config = dict(
    color_jitter=0.4,
    mlp_ratio=2,
    width=384,
    gradient_centralization=True,
    steps=11400,
    lr_schedule='cosine_restarts',
    final_lr_fraction=0.01,
)
Rows from block 2, named by matrix and row number. Rows with one number belong to one neuron. Each number is 500 + 50 x the weight over its row's rms, rounded and kept within 0 to 999. All counts start at 0. Numbers have three digits each. After the name is the row's rms in percent of the matrix's.
# fc1: MLP up (model.blocks.2.mlp.fc1.weight, 768x384), inputs 256-383
# fc2: MLP down (model.blocks.2.mlp.fc2.weight, 384x768, transposed), outputs 256-383
fc1.189 088:445413439575571534544462437531500495521447502516551486448479518475527298604541467522464491520619476554512538459431467496407551546531549529498522559533495501435492502539488584470518523510407513502508578525538502548539501604599428437490544443534410505525495520551503454474588530539574491504518534695532530483464564568474532523432569458550503493511479526551458527535532488464506406501529
fc2.189 087:590597476474508537505519589528528479455463446486562532439565411517488510549536523518535559461540465387517490554538506374541540535505472532545489507562556504492507542475534451567596509422510522440351448511572456467516565532454497488532516473487589470508470550582534518529563500470445546568447481418417546540514588498543542573525509444472505484449483566487496440553479524503592371462529
fc1.190 103:486436429413447573510511504476511424396537529614456624477570409610548486434435417543531473425477477495520456486480490497485455478459545452516559566547503515551625508515565472546448457453474530505509492524457498441584502486521510580473492488545459459452456471498469510505511510481474472494547460488522490449509506604467571513555516511388499557520525547553453538499512538539527500597565
fc2.190 102:472439453485522433445569515489586381533597396457502622486564447536500512557458496600569462479475565518505551539393419540482479512505574555565587397464411470473516488429478506515497567517557444523494392418533513490456529523482495540610558542475465506537464563546580480500502506453378486482534422549571543533418452511478570483512483518494454562479440477588392411581526509556471466497507
fc1.191 091:453533535515448569441485525506516428565564549488552414540534481513570506422473502430479436524481441434475449475458530538463433538482561493476584570495481561431580460539468528501621596476440485481442454561466374545527537482469495564482530527537536536543521433473495524485491506529524451517615453474437492465451507503421547469542454425570554469506505482462484467551515409517539661482446
fc2.191 081:549502546459508497489413491457539522480492453509485465577438517556450498542632490423614470417524530486518569585461421554496604392525492439453448519412513582520495450486479475427473492464508498435478465447511394504528557419500470540454421502460521438488569513490521421472567512555537516460665548471616545482463516422527516531512557497400498466446452536486450452568539528560633480495472
fc1.192 102:499546381452552508583419472564585451495514485515498459577526485512576474495446463616507500491510520464521507473549581523532492510587518513541509547545492452551444503526442508496490530457519475505467459600458507423533577453448590406560404530440550520523524426500442542464464472458529443500437479558536500434438470524469474353513498475501485471564515469426471444532537513505686654411434
fc2.192 106:478507538501565533509502464481446541404470372542530524525458491501510645485555570474634507446514499464548530531532579496465509496466551481358436495403505504482481563452530578499628454549535540500390561475535487474501534576473519588444475549536572461518538518475549510466509545492438569558486514483569524475528515500489537488519443489505517487516424537454472516526559466422527511449457
fc1.193 100:497597569469424513501403481472429421506550472450387466514526562495404563484447564484458438473445486520454503566500512531490553574515491506522444465557482536482476499527487582511511513514506598513397459546477574518520555485490450520524493437435470512487487486486525503501570476450497612445488554683501518441475524521419459426495509549505534508519437524469435516591422424536490500503544
fc2.193 110:465454547442582544528429499480546446472465557547447515477411616495456502487466441538447510517498434480470480495578411429550466434537475447508577536513539574468474589539545443538421446511516547451494558538429457493606462474450433501513469449491482497428476460495510519477505491456548524455448537481536464420501497533464415526550525395525466530466480430441473462324519470512371540534456
fc1.194 110:579560578576418434563431427456501624409631453386521486573523497528552515460548507516516436551459477521506591495537480518572434475580532471455527562406505458528475491560534435472481400577438491483462514589496338534489473515521581467558491503495477423454484552519588425465481430454513497467489476514498505468500448434516441409540528490395611434503499423636579501510408518519528525468576
fc2.194 098:467538469495475490462520444559494523462473610474556521497390517500468460425498523468539507516483442495540510558550506449489539402482452492441450430552450484503460529410569546544519596423508598517489469541499594529489478415577478500511457502483478451424433468472449474504566485546533542604523392520486414510480497441587460469510516463520523467529483403500411639524545454487556391566539
fc1.195 092:508525478593520500563465561459456428500437423493542495501547486484479466563528585537482519437540508535563518394506546446468449451466561453450487483511456505410433427409553580498555523533516463412584542493474554606567525450459447582422499508517502509564482565481417465534395450528593495558490549566419547496449548514537475473483500395532561521463469417543592435509524499419580531477491
fc2.195 079:603436564545547457521523459495555524550516406454441477436537538443481484577451620500513483486554504459538550421471391561541483463522543466392489528498398493482472477544459451488519525509455535514488495474467431517493508443524436449445508574540548485480500514540493523491406481409480456571515494460537471580604474556483482439481550530432481448553486522462547479534643487469477524521495
fc1.196 096:417495567532545495638439470537452447452528449482522552542449481553514542492548525488545419483443432432575432480474465547394516552515544546473532370475550435530446572516506511536406483585474492512492487504477475436537655540533428519541501492512612467460473548499463489509514505531489550560449478565506479486443501486521639515526516462459420511474501527527529465439522488492474394520517
fc2.196 086:512484507557474444474473530589545428516536381463548480530524456540545436489528518636501568487497513505532480461458527480482542475514452568462525544442568498512538558481529475445431475488544543467504460434499427526373544433508412509460497577440460502496459471509562489517441505485502523466576544454538541450506501519570598517598466453529397466484477513508479366515389515553481454509524
fc1.197 096:433542485478536548432473514468437510473494509555455514526445534566556353587510540510503458537529496545439453479524566498568476439573523403507489480479466416526538569518464578468436582573462436593404424516512486524505548503496415494563536535494513458513487520551534438530549483477530500524510537496574444496495575585433536548452487475448554496534494523516517498461543450477446459566489
fc2.197 090:548553554515482557438569431469469432394476469464526456562449466493531538488506629524528519569452592470544548577533497559453474439472501489653576429526572486619583476491508525488524510470485527428485453471462387557473531430569388468436537565494519536455535516438482543465530490485444511551490498515546512489459563424551554423473454524563512530551493432436556552473542420557518448448584
fc1.198 095:484494497550487534520566587552540511634541571488523658566459487454543476516532527502478440421420545458477466497430522548487560508486436531533483504593511495477587504445454515522530580537435492531528542526573458494508502470492463499568462488441467441441540525458498494635480550537544499499454554475498456503453508599534506539510517521467563469540526612539508564509386541466407451445470
fc2.198 105:625568433512511511533560509464490520578563587473460413535530420427505601521537458525437493433523462548442588471500559381573516578445502467518520562554598443556553460529468502467581542443569500480439496500498474419498581506456419454553589440469467504498495567548574486533485439479530486471652512554515466466554493439498528545473559546542550610540459576510518525500482515551459537509598
fc1.199 103:493516449524544462585489514495505512580525496479570525534466478438481505642515413515515484527499492543529484537549427515479507549394540484572461622458493577505507453494433504537482496571425539471548536555430464590489404547440499546402486484525479597514435517444477412440471480471512525638516512558463417448533513459387506521536523529459574485447562438505475613524507601508556544475461
fc2.199 103:543500402528522470420512433492441533443596535541471549555614524461514538575518467475552437441441572552526558466495442460406506441473502530434443552548427507598490528431495501479527480468477520483442464464531492489477555474502509531643535534455536463505487494514526465526478525548518556536489530508513530507537470456524415396543543503390467443562429430432470577576433522539613410516477
fc1.200 096:413556400505463485505479560489520459555489567485475603513523491421457497424525484429425543427450466543527487425489571476489480376454507528398571619470434447495519555399543538601493516581430531456518450536551528574545489436572514557523550514494429526470523450466524487556542529520618562517484453623569424477443424519479461471530520539538475346491557506579492445506469497486455512588484
fc2.200 086:468498519499474524505533337412454571505579510680571461485434433557521487516508463534519538501582494569589578577568481493496532505544484492537596459431435580478518443423499482511506463388599504492489509505493487537529475492565507581491498490517498560485459467476455527468527511563460618535520477465519570637517532455484559573587419529498415464509455447557451498475561528626464524410536
fc1.201 100:498493503558471482561601510500462512534489515461500551495636550502431502497538489416518514535474529539466630500433504524451490434530415465531464487420478395545511519495520607448531468620471498500499486509582456515547463525496599521451414489507500539429518492458519464455437572617570505554575476476540550521506470536425527467515462551512535557523490498555486474459508556459517472411437
fc2.201 090:453550490501494575521518499564451486588339523585484467467506476505498414462559461502519499515557463478471446504561553522484601460506392423530528480519495489397553503482530474500462509440513527470514586501489507451490483474519470547493510454531504435391519379444500435452543519537496446527421604492451518473519451550489481483580445486555553438521516434551527455472425446467389437519431
fc1.202 103:560561492544533464509564488470552491532473439441455420482532461544441466510452548480589471516458513522475447536477525557486469477401521481460577493467464442430515519523488439433509472483456473448437474483477401488446417531448534394558445460467479453513595405431514485460472393480634379490440542420479585499544523424610527482531530478572489513507481474556453591498488500435447463515408
fc2.202 090:499575443479435497549487525481467498482479609537538514590492514469511545537503526436589570427509524449548593479519418514534576450478496368469439572514513517499507585497445584533535533524440599456534477545468444461499478477567507541445441452414521504465539402562486517479480459485479479501487549514585447599591456461554524437509516502559411509509478445526530477549580483502527367445521
fc1.203 085:465584504569454529527412498564472460621516493492438463566497505531413507426521612531548412474492554423438494526516520462469553485522478526531497625463474472531437566572504469484502454449340557606512476509494505442535539517602494475488573468514458491485463460505561539521516524486534537443540485470400550493488428517440500477498439497474530566563532519536459452550458461525590465538410
fc2.203 085:608469470542447504461591535436483515473383429448428578487522476409515528472489607481450475520517512552584498589564498465534484458482569471519477413439583492507472429529558422433456558491424501484453571458468431471440470519471468511416542478487489497480492571465577558480373531422429487544569456435515425464506438508483474469503463528579522458542529434473526518566516554533476517425467
fc1.204 096:445511521468516550511435511451484543546546546526481516469424401504452553485526520445485462506555542473464487446491487342420490526542540535500450513501476445412556606541486436611543439495435529494471550499475479466521542463499413561462442620567509507450504543632521531459458412378469472553480470557547527479554479584476500615564537579476531457456573508423515599489576496415483431474489
fc2.204 093:461511432447511458533626570517580469556414517474496573541526519587536474501540512520536501485477515520597490535456517515507546500643592629566471489553524501429453513539496595455561449510426550558493473418497471594446534531481515432482517552474454563554441574500521523620515391513473471503548500513506523475533441628557564509514376502551451517522590523469444447465421480414560496447442
fc1.205 103:496467504440499381515506541510448540474426522498500541566490476400482404471469498455558441456449523558522462472583439500528501559423453430561516562525488562473530539466468519536540495451520439425460439471495499616553490463543545496429511551528419369488472527512491467539557361403561537546482578448458413446466593545458518532506455470539504486379500487546438463517477497484595497468508
fc2.205 097:420465492536438488517503481505426454544513454431563602413426472593545406556457498564446387461471496466450491472440417482504528567411470608438524462450483472466494434517533567407670541506471458493437469443588495524464484456520564495514471559547461619475484547457481544523479463485574533467489410540536494527434594434538574494480463532525501602566545626502414521554460536564431557481455
fc1.206 105:527488388513370469530527519458456430392549501475510477528452452481549607421483577439542562417458489510475535441427517483449537529434481431499551566476435460562570506430437524563466563584446535516500546535483398670472375460477536480492530493465444557507480512535487447482458470502512559489475565548593429549540431531531556425581549526524514556489464520509469453507550438513564469552438
fc2.206 095:426495431455445487452527386648511493538485595577494446520441512488500455491576516466505510467525499479525532521568453567392594451454518445464394551487420535536422504466563532575512477442489465512487471505499538475550510465482488603576484561492471519464502436430513460478476532561492470569452529534474527523462505539594423519561411553422481527543522464541505523478488458504565456510458
fc1.207 091:546553430432487590528395480509428473510521554507467500576482484507569533471484596416451549475516499504559484529529547438412542562436528470512464577547555486559508554507481486422521445501516537489491526445498541475501490494477459618606516486463466474529534558465603551485443583528568456458528496571557356490437515533545563630441542429498511577498484585537395402511577456510474523442516
fc2.207 083:564551429521490512521477407457523484426538460424502517486501561461633447572570509488555492533558590544472485550470427519507512464512480509432476527422437482533510513492484490466431437526527476476516398446489506483497471488572486508547489506418544513510485449518493505490468483473416583454483551558556543519560500509458589478488482542560534428480448534503439421553481560538501357509532
fc1.208 107:518490470571545458589526536610504478594538472587489522511505539532493461514523510457523549501462555557450580499425450577483562452426418421472386601457507464543392509519448559505490572443500420389567411475554552497532522587464566530493579637466570472515488519557406511577517456523557507634483429467556559613472507453486609430485580477469537449403484539510524399516527510446439482474484
fc2.208 126:485594445527423485554474490555519469512490575558511477531444540503557472509435458421515545508506482450470445525514476477539487575549515540521502421516495497426422517607522500565428590461524521485562552432442527475641501621482507559574448454505379440526502519568413421525463358556495506423469471563467597531505463552528433584568558512460491474446553479569481515434460505531514517475490
fc1.209 090:584593528481488514481458502470504456451616444398511527498512550430386478537474532508480467576464527443414524567442477454459540446497465491495488496457447503477474474557566526452402527458468669455472468562484577563426504429430523565464536373510405610487494475446534489470392568578475453511515496602497595453539533405498416447547597496552367522536525489449488461538545525511443533517446
fc2.209 091:490495540452500514469453534423499413453451570500450491513479516516533554492597488444587445560525511420537509479592471553540431427494467431496472495502501599539461503549474463588399384508489441525535528514528448455590610462494433516381545446545508406518544524504478526448470567432557579473455547444542430453603409431484461457537562488471516525507475519453594487440484497487541505424524
fc1.210 106:502472544536564492543541444559429501484558526554507478510507486507538456487569600395479543594438478536510551462518485409535520515502445554500534488484527499543515516438489533511445523533430499548587513518478413520573484520511457466596462518578436489512363520493535430500458454490530522523540518567456539551508545606475544498466532547452485527587515515452518583427536466498473422561520
fc2.210 101:497411541518498549502570563561466580520441436499518557433458497377487408418499585561427510537593485504480436508494492457545492472512410520446462478529525549458551464518555512488476440527464445498483526469484429500420463507541512484414489521508562533470512491419542442517467556407488464441534508426528392476496518465480518485482426461580549519517505466445613348532416436589418480499527
fc1.211 096:464630398495567440536474506421499544439544487531474513496451481546531533487546552506479491540484511474383456583474545494470488432485617455474441459569461493624540511528529529462533451522439500573557489532581426533501594447424526494460490425537496502490478541515466431487489497645531505540548625558510556526610539482419501510489603512509528483548470658596544469506455476566553487437524
fc2.211 100:544512517519524528440508545452547514446510472396420514468536637435443464575514485496557409462531449535471504484456504585487522426524444494630456550501480433567525488477492504544488589474477507489648526618461519575571423442514429455469460519481553414626567478569399576494481611496404412551582538487489572563421468494456606462404559571475533499547489505440504448524489576507537489437501
fc1.212 096:450536528529505462552441622575506444433529489561543439578495505484439550431413479554481475565512433506487457571485497468504505483428475555538480559493474521460484424526541475503497555561501506563488502453459605464590585488506527393461544493494564502501519472539507559493452453529491602398514441609508479484478474450525476456517475603513557463427525433504542548530595499520526459534499
fc2.212 103:547494544536612506488566415519469562472519521519509435482484501498451473488482444419480497505586533520556591448587487512509436440485444493491484529550553586511542574501488439508585497506562508445518493456453392462537518472550465474468445477567530437446470499425513527470456536455472533534461480439580466477526487519524439504523613473513474433555430468459445511448457428478543464447481
fc1.213 098:504517502582476491444458484414503511473478505446583499582435515458520453488477452555532522491511456607515476503541403501532563530562465455573533488521551507579430502521484547524493496488496512479562553546568516498525470600566516490496501485481499483463364430482450524391628563531596480477420551627557473446472474418435562438598518485556587395494486484521522520564488475487501541600525
fc2.213 095:512473521569547564538543438528439580476518424538465555503598501464467550524442423579456469497520531541464515486520459550514457418551467511546375489527492481555503563442422538470521443454536430499486511521506447637561505508557454424545525547501514447482505571471531454483533523489476573564494536514464536570361609509496470533507512520508470469435479517408510582496586448427429510489463
fc1.214 111:521502443527491509545467541457461496550469497507421548477456495458476519496496512429595563507516519548525582487563510492499486479494489577472529508542520495477491424464475439601503452572388422542580514539486327510421372543531477514546484452520532466554497517574557515488428482553555473496448491513518550496403576463468545541423545537437515513548474474478485468616475551399521546454520
fc2.214 110:466476506536541514509475451592543494502621508399426462549552578459516352563480515454514428464498553479537551487580480465530507484560496591426480652462489470447482577581369421491417499576494406504499416481467425466428472511504483488563451490445519585562483490496470456504458520464469492350520534607498537550536566550504472456483560464507540521567488420427415402552492523609581479553541
fc1.215 094:466495509514501543526500515495508575588507452431489516562616479532474528498509494446570428484577520505470554464548542476468493566409574522462503488567525542511467594508617482523455462407511499533534499566432548466570522569538403496571461446548478558479469504532503488604497554478537547498511571450465577547566458581497387543461480487471580469473494505540598453558543539506484535589510
fc2.215 086:631520441489504504546536464525437515397489538466531482412518502422506485510482552428482467566539513541526541517586509434491429437541490554485431510507517496514500512527548529522560597504510608570445513600462457536474485441567518561517487443511505480516477418513507532504503458540549517620457557537438515524468478459548503512481605518466446526530497594507506559536433494505537464588589
fc1.216 091:519482528546564455446514548589425594451525494436461497526487530476556518492511571429538487534445465530544496539490517435481486505471439503443473447524515550576511547460507548455466428535435442575494545450492437445582417525420477479595549541543542466497509529466510460451545419438493590567580410463381412543502536554429453481442502456544535521569445549548513493500495513561529441480554
fc2.216 089:530445629467487489519514625412539519474407480454360482463525551507480519480557486482490486528548496568454456519571523511536457374547414527565431494545521550584520517537519496469537570499469478525488476491522467499504533477477413481442536475540586524514517563494498556485469537510546402513604524442553463423545543482455517488423489444537551451581378474387517421482583489462472559326474
fc1.217 104:514447550478532492513528479532487470511452451510577510520505476510468541433505553445522420498507489484545537493468555391468558492479527428599500484505438521554455569613603548448476523544478447565563487416525464532530510493510468524499564487454489530505501545424583487496463531551591513494567529459534539497529467484548497622465494553483637534508514504507477550563456541523482389376499
fc2.217 108:471438511431462519509560515583501495509389418471497548504478493588515553415431521555545585486506481467484555476498550457580448528529491537463482470493519497391506450482522494564582445518499423530419483441439501512371482542540509451450546548539456564454433515388546469540451456447578471551499397460501425464528594501477550546472408528508531500473480498508502462493561409453451473510460
fc1.218 100:442544499563478545562484568454485501538457473493529552502557462432481494416481507480585534498477467478538529393470508496545477518453510460533616592597518499482510556478543540394555409506500606457490522463464511456510585503395544525426518517542511579478439445529567512575538505519546461448510528445531536502467472456528501446575462513590566565518494489551495508554393413463513502474468
fc2.218 117:548584533447523482548525409571438568530481538576462522454437483524499440460473615544507471502527437430557520462578537461481433504505473474498473464576536551477405519492466443537490479536541571417512535526453458459474451593542508465516450332571461460501444470527509501460595467520633542529476449478527481461621519515536475549618557394500518428509461441446509449481609433477509429485422
fc1.219 107:515476603471486471394510472485480464519478520510491532542484473544521417412519461506544461507430538544493503503496526450511499464553451484504563514494433399497481540480604506379423459427479477454458429517515631355437556471522469592500516504518547558467502451498529512598556429534529487559499470402506522498498555492471471549474501503467525483495468567482528518541545523496547408500599
fc2.219 114:517490414488450490497450467566469482523585489481572590510453478414567542483506520464534459458490540544557466463551484513472484431525505485388452540497385570478415544465518510540516536539552526508507432513505622540463567444614570607522465559495538443561558474438497432507491459614473469553487456536537586567490500423588472469461516490432493558589445462485435552574525593513572434557600
fc1.220 094:504548500497492435465447483448421492548511479495369483500424515527446523486466509490537487489446406481534526562570472478644500536448544499549466510514604501517522608432510413521415496545490426446486532517542562561644479455530483556483496486487405557489520487463494654524373439538515490560506473641429473441526497460479487499464495552462539489529451397604502449585524476574554497394494
fc2.220 095:452475456592535572606458495608503443548467563534522427469523498548442441498509430470458463545555537527517483509456509509462498571525506573523524501476531533512445559565509489565513497536453436547611531513471534449629481557426529646565521510547471435489555494520447501508453445546521473387493552472559525474502436565490534505545532479531472494480621569569460475385338399526361572542424
fc1.221 094:441456533450459574399511498598522452632497536458545563424560460430539535565403574496520578521574494484483477543521470511448589500496461491562583442542469441545452630456519481394554547510519519460495473437434521594483600478488503501516466507455489526490535539492523589521579478467547494453421480415545518490483463549492454377489545535504480512540504554564507433471516468562610533516427
fc2.221 087:538516447512505511485535409472490452543565457433492433528498536481458526566543605440518452566468497541468415392521528557547482532466472482448451537466483481500443503430444555524544482495478454593496462501515450459442458476527527461472518485516557535521513482463530377516436491529432466508457444521484476554549499472532490432515533485518417409535458526459531504569578470531530491543595
fc1.222 079:463556463541444437522506555536530512547515465557514603513504430544500518475512582521481497495488500521518418409516548580445401532469514448534513528580467474569560495560582536475520581465445387435584491411480515439480385575544435542478578468549437447518506477519582542544491529522380543578572486517570442490512543494439474536482449584591548412497517512494532454438460558439508518501496
fc2.222 096:582515501518455532392554533551469631431502561488440519466589451404471486513451464437531482511515499534537515493547440512490537432439550539563472483544583473488479444543557460584569565545490549444572588505542529423428485466550549457498501509525506457615478440560478508545445480506463474608564540455516445488477429537484535508500539530447522498489566506491498549546542505475562511540432
fc1.223 102:501529559504509545452532484516485507470479452445538453437469498500504582514440588504554467500518454485486554540528504493517472556483558514498556470543457539476527569505568563517447533421463528563553579598611492545546449455541492523520573454494551508502532497512495505453540442577624486498522610493455467464471499524481425467514500516409570528515447504493489533499402536519544444601579
fc2.223 111:478552492435508478545473406563516488582462627632527535488466551498517527476564509485530525551562515466500424552509414422475498498603541518494493489503555546383501500504604505598467418453495506521485545431514511538535515473451454516595549427453447467434510481435503466484455354553547493473400505498482514489558530529615482548560422449496485532419550528609497516468504521569441421586509
fc1.224 092:553457393559446506477464569469580479528547537523462574527548532451421542461481568491561541472452466548487532429502505483589500484415520500539528465483422507573461498458414524540532527441505534526516486564501471523597533505474468432527537488561578458500417479510584537523404629476517463395512502465517562562483527564456446482468471530551469442522522585529472520545521563431511579537498
fc2.224 094:573447570523587557517514481475564560460487527468427476526550556477459506518523416439450478487576527487485501553436584510526403531402504573558544484464508437588500553538502476433536566540518405512443572569495484468406548457417393472530589585436566538485492565554537533547538539435521509509447474494464447403575467507498567533395507515513478565555524479542547538529450498466471628385539
fc1.225 100:558447476540511455521572427468493547488467490456525559453526528487495531466433493490571536458575564584466459436477626493501491489513488440464428519534503461543501511496526470562468491497448447556496400398561525490460505537488546564488626518449384509506517452509500375480530498482572533513570565509524576607406480522446550551498555373466556548534499554483483555483509528499459417530516
fc2.225 099:443522422413544503581464433465440519575433446560485520467538518501507537492527441430483513457528443584503446453444499603498517494495565487495526423443586597561409499558506522532431443494518468463519504502537496440610522565463494432535535637482505450501572568549488506482518512393474585544402519434484494584494481485479539478500406534436567508471535550599535580491550504484460559468378
fc1.226 100:536533609588443486457412625434525504541480491500478483467483447636424532378430476464538509572528501467534578494512546562525456484424437565541477511422464572607541458449478496473409520484517474570434465565494497507538499455473491422449448602515531476488430449470542426445440501553455599456508499535452521516469464454493467488377439460470493419513489401545484519585492404631516449400513
fc2.226 094:458446511507547600502476602517527525599423443542512519432486495533514560501484496532458447443528489593462458524444472530558463435458489564528438478478588509448514442434491570442491463605467488470512478590541410560494512484408496405383506536550479516451562492431498440453488520517443482522500474438454448432494475500452491453472540546500530504555494570578511587422464485481437480514379
fc1.227 096:519508523455483429543536529493563504549499534571581585588451514466486395555487490500578509487461435501475540470484445508492506490515518485553486438441454371593530518600497513535472540511498520496565453513515478407569507478528465427550517566519523455534410449519502515560470469504545411600560464589512512481493413540442510508464474497377631487486550464518463530569463509520512513519523
fc2.227 086:569512523368439425487581487448543497505390598530471481479465562516471488543469514558504520494467451468502482480441508443590518542443487511451495499402489456378518508321606479458432588477447493520432445441444414518587498473529641413485456490502489649519454502524517522479481544597548523461583374402583577456406495470540584467568542482490418522494469480552504502570525459480535538418533
fc1.228 107:581503552542454502579481534539486492496417506514461509471398603484460555485465579566501565484481546495563513465606555562474441513410526546471513557467473574501584458508477542595482513468416524520451456450438316560441585451522581416510484553507469546546432515496505438376360512528528558528520433529516487440483518376481525479523562464503500512487482446434478510546498495484592499486506
fc2.228 107:547505407445474524540443418536501406588580504410546510533501511435502503573486507407539419478508493531546493487468524535471482370475469540521493556452481510509412548499441532479470459567546476499546415539455513525515509396516564472488525487450566439568497566517498518534489505551428602446472527563525596550518536446535446454499581540474540525501521459496436581557557454583532487511503
fc1.229 113:452444440500523413447504460497515541512481478449507490587490515506454478567472532563526512470535608542490582552477489586478584534489601517439456467512567518502495449448531544517400444408447391514473520475463519639437491513431468485531536488445482423546497523459473406492478441544536588468540475524569423532474475467497481546445488441427531524458468490492493536535538457554484433518433
fc2.229 115:408522434462477439516364459558567526422485456538494532493519572529469407451461483415461488509541500513526465505443429519427506495538491446525523410517484494460448463471614627518489472461467478497454523467514533472480515534525525576511498580517509503463520445482533492487560459490486449533345559463424512440402479526507523481512438518560555533540454510611545506513504465457448530568461
fc1.230 102:452586491559472480484529520512558576594506611486479490567523439483404496450455560526479452527476491389520410472449508509511568486508492414617464540562461491540535629513491538431514504583437455503480565539518474499537565374486470528459496543464520538460522603546611525642452416504515511555478425492441521536437461414515524477448520435566595557589502494567480602521352516476558435405414
fc2.230 114:498470498576521546466516509468487537608482464594593446545516468490514524457549498575525557489533469476486468586544539577506471436554468496455496536452496561568489475579512478490557420497507528545547607567440479604595452530537440395486526516523517505471541539548485517496536668504449512505509513428524508459505521416544553500543554464466487475544516482419501467463483486512446652511476
fc1.231 097:496548440474509501428448460476515430493460601571545562448445566512442529476515477492405467433522547567416479361505506455503564501535524475564535531556577479510583500487476442470423567455431588653515495517529501544546449498556472517570452442475476519520475516506562550569542495639465538494566457538468494521503497484544483544562591448534597539474531642565489492588412564450554489562472
fc2.231 094:501479533527487532532566517427463494540561487410463438529468477495469524488481440482467524441470517472437535428576541519560449479437496594462590524548477463499480526541443450528469571507592459500513507439522510438524577589504373540592446423583548489516507499528501517508580496470538554500631521592527503547527470546567511573372527401519438520450569533423503543518551521535567574487485
fc1.232 102:464516473521437507477480467516529507448469515542517621503467478547538534459514506548481510414484448551545421441536462533614454509476540538568440579538519501577531524520584532542547584559511441444426480437534410607523562493513534543494526503538491508468414503477529462354494544603568546596463471574492465477499483488469450517485534559565528475486518546607516538468462368520510450411471
fc2.232 091:462495501539398524538465436461478493542541469498556406525524548488539461562445551547458547431551576572543559495448412547617524547545544474546492508521430373536514500483441516417395480443555490492470430423538493476532471528484439424561507556419546546536567516500551487481493459543531556411431554563577545609469499502507631459462581448501488459543427596577455476522533516532552495400513
fc1.233 099:485489509481522542419555513492431473507582499448429566523506503478587482568588522517580510529525527628489418433447550514427528528526470478389516462512496487544517540477519450521491545479539535541578492582567408584426478537479550511414466505486501494524535541469553482463500510567477579530494516480503510441435527478397587548469584450471449473497507481461499387544535464484501480430476
fc2.233 091:528448442418492615455518459434572545484571513490425578489445521474411377472457476472471471500509560499522459503483480520471491373557484392541444541532416513488451509516500498473525533555511501437503483569439467501547483530497506483442530536508480554442458435503478488503428592475374575458500569490559533422470555483489438514527500505467524431496390495423539471545481480515544489498511
fc1.234 097:516476497523478466441481524566508457689595472423525520556518451594483501476467525497539467571467467590479498483467435357472489521412505559605484486551575539508521594453486546509512494502516526646538483465499467510601565473573460506623493501515480502447485451498503498494524532551573547501451514501436451503557501421521510507506513491460537530534484519533489468476524530467549449473473
fc2.234 093:480459488467549519602498583483471426505400404558510509458521581577507551495604541573415483446499400499497464560478585487482568533572552634468527461476521557518494468573636534501488464472572451541503608518520510470477500489493522559425598567512469474471529649438459523537590554538482492594499487458447512513475561472485511480526409449450434478469544559519483518435508515549453606503456
fc1.235 095:467491478528502496496483519432515448566542522604469513634569543526454413474437497530483512509526482552442490451484498446509593561446520430600456497514482502470520582451551553472530446513506516450516450553567602566532476462403514507477514425530490539507507566593614471553523424544452587491554537473444446411413434577456486450541559452481490533481487568460567430521531610492551534505505
fc2.235 086:520484576490514534510541480371649425503486511445417554468471519530467495458506536548538527436473537511443529547458442425550496522499410593470489552472478396506545449482538466443591565476518428508422471453493388504385459518521544412521480466467514566538544470484547446523489568455547374469597392564567463492457506464515506451569486453455518523635535509547527417564515417530569510440512
fc1.236 099:475456497507461433540487521598528473500529443458409495597552420505528525450498562497516570624511472519510527478510578505502518516491558471559465493513485371526506518514514517521478551546525445578438518513503403546571562448569468541470526487498570383540480504540526472533466488607555556480551476462465530472469535549432387521446525509439491484474500554529582562530494477648527451548477
fc2.236 093:558461576614499548540488505485539593497449464595471553475543528489513591489531525505539495538438449587618460504506582524478420465568469458492470498513496486529397524619559541515541465424470539516463549568460404477470542424392514480441558563518583464478503576453540512428541522455549469523536589413399439357549459518481468513463495525517469524577539455460498580440515468457499554368469
fc1.237 102:500512527542364509611522473478457511444498612509549512470586400436570514450503543474491458434564465485548469569511501494518412486405425439461411489448448482465501532429533536512496442596486553510543474516499503532516527477413476391493447548517481485476528472563530500538542454512572340465465481439464522501467489511464452372473488524501466539499457415529553552518462439523511535551474
fc2.237 098:495515546498401447506598512589454508504511522506523466541484498432469446539471562531468565441495530507562620404579496468484442445520455551461582551585502572462445505525419479496561438497542525501474502414527471427504510508538510585480452468521500563498479486522521403481472561451445512529560463486556450426650514524458431445497479373583467445520447426397529470486542440565510433451519
fc1.238 087:509514524475496432376483454529498491520492510551488440490454466494498451480537590530597482481494478604413524460469504414442509508574497452449460572514449444468560539519480487468498469515501498437555506390421451457564467443435514461516459527550376480496543557467461480533525509394503568538446517526468500492471429594523469436480587463621483451540466569508449508418466526498587551512574
fc2.238 082:449484500512511504430522499462513472515451539486527493472530421531465517544524600497474498517539525501472515547451409514385455497458489408480439561496503406541565491509501465560530607517461554494555523509549448475508543444480550440575526650457510568569499432611510450510560445523450511585517434522417454522390498526477481459465469534487499521541536487497565530520485561432482552462524
fc1.239 101:536515500579524467582534548490457435533513493628499533453491460415512574472446561435553495541543565411542546503437550395489430534485471442480563447480479468526673555494531482461490474454489494531474513478440548554445434452479551414493553478500538515549496520519551406500479494396497433565537558421460520550528510393503514496477569447526524447494501474466498520518458475545545441552431
fc2.239 102:500428421497416475478455470429513442445519482545495573548518439530497593518588524510542522480476475576530461431394531578465572460499568477470463493492485507534403487504552546475607438466505544541446562531656517521418523452466515575501515569523484456461533518474593479488565481487485464564439532449405443497544488427516463525468468492430533462421532503436589549514468518482484426414524
fc1.240 107:497606466493434545481558531541415456562503513508492449443490450463417436489443534482532542531418448481497555491464455470420542517531424497367473574483485489516543564491490444492601557577501517497492536510526524426529484498439468419480421479463573487516373479456599488536455538529521615539533520485507535498545584546500506495535503569518515489448467482520506527552476527531486529516482
fc2.240 107:586397635483538535431455469500522513401431572526479432497407553481407465482462511549522512558573462474477428503602513463455483473445476474573545428517531504470521559488584556546472565477425588504403538602472526502499453489582496543489436470510554456459466398505509505442504485520505410496544477493531467446619523535482555516558551423574503457487461406528546531443467495468496439516544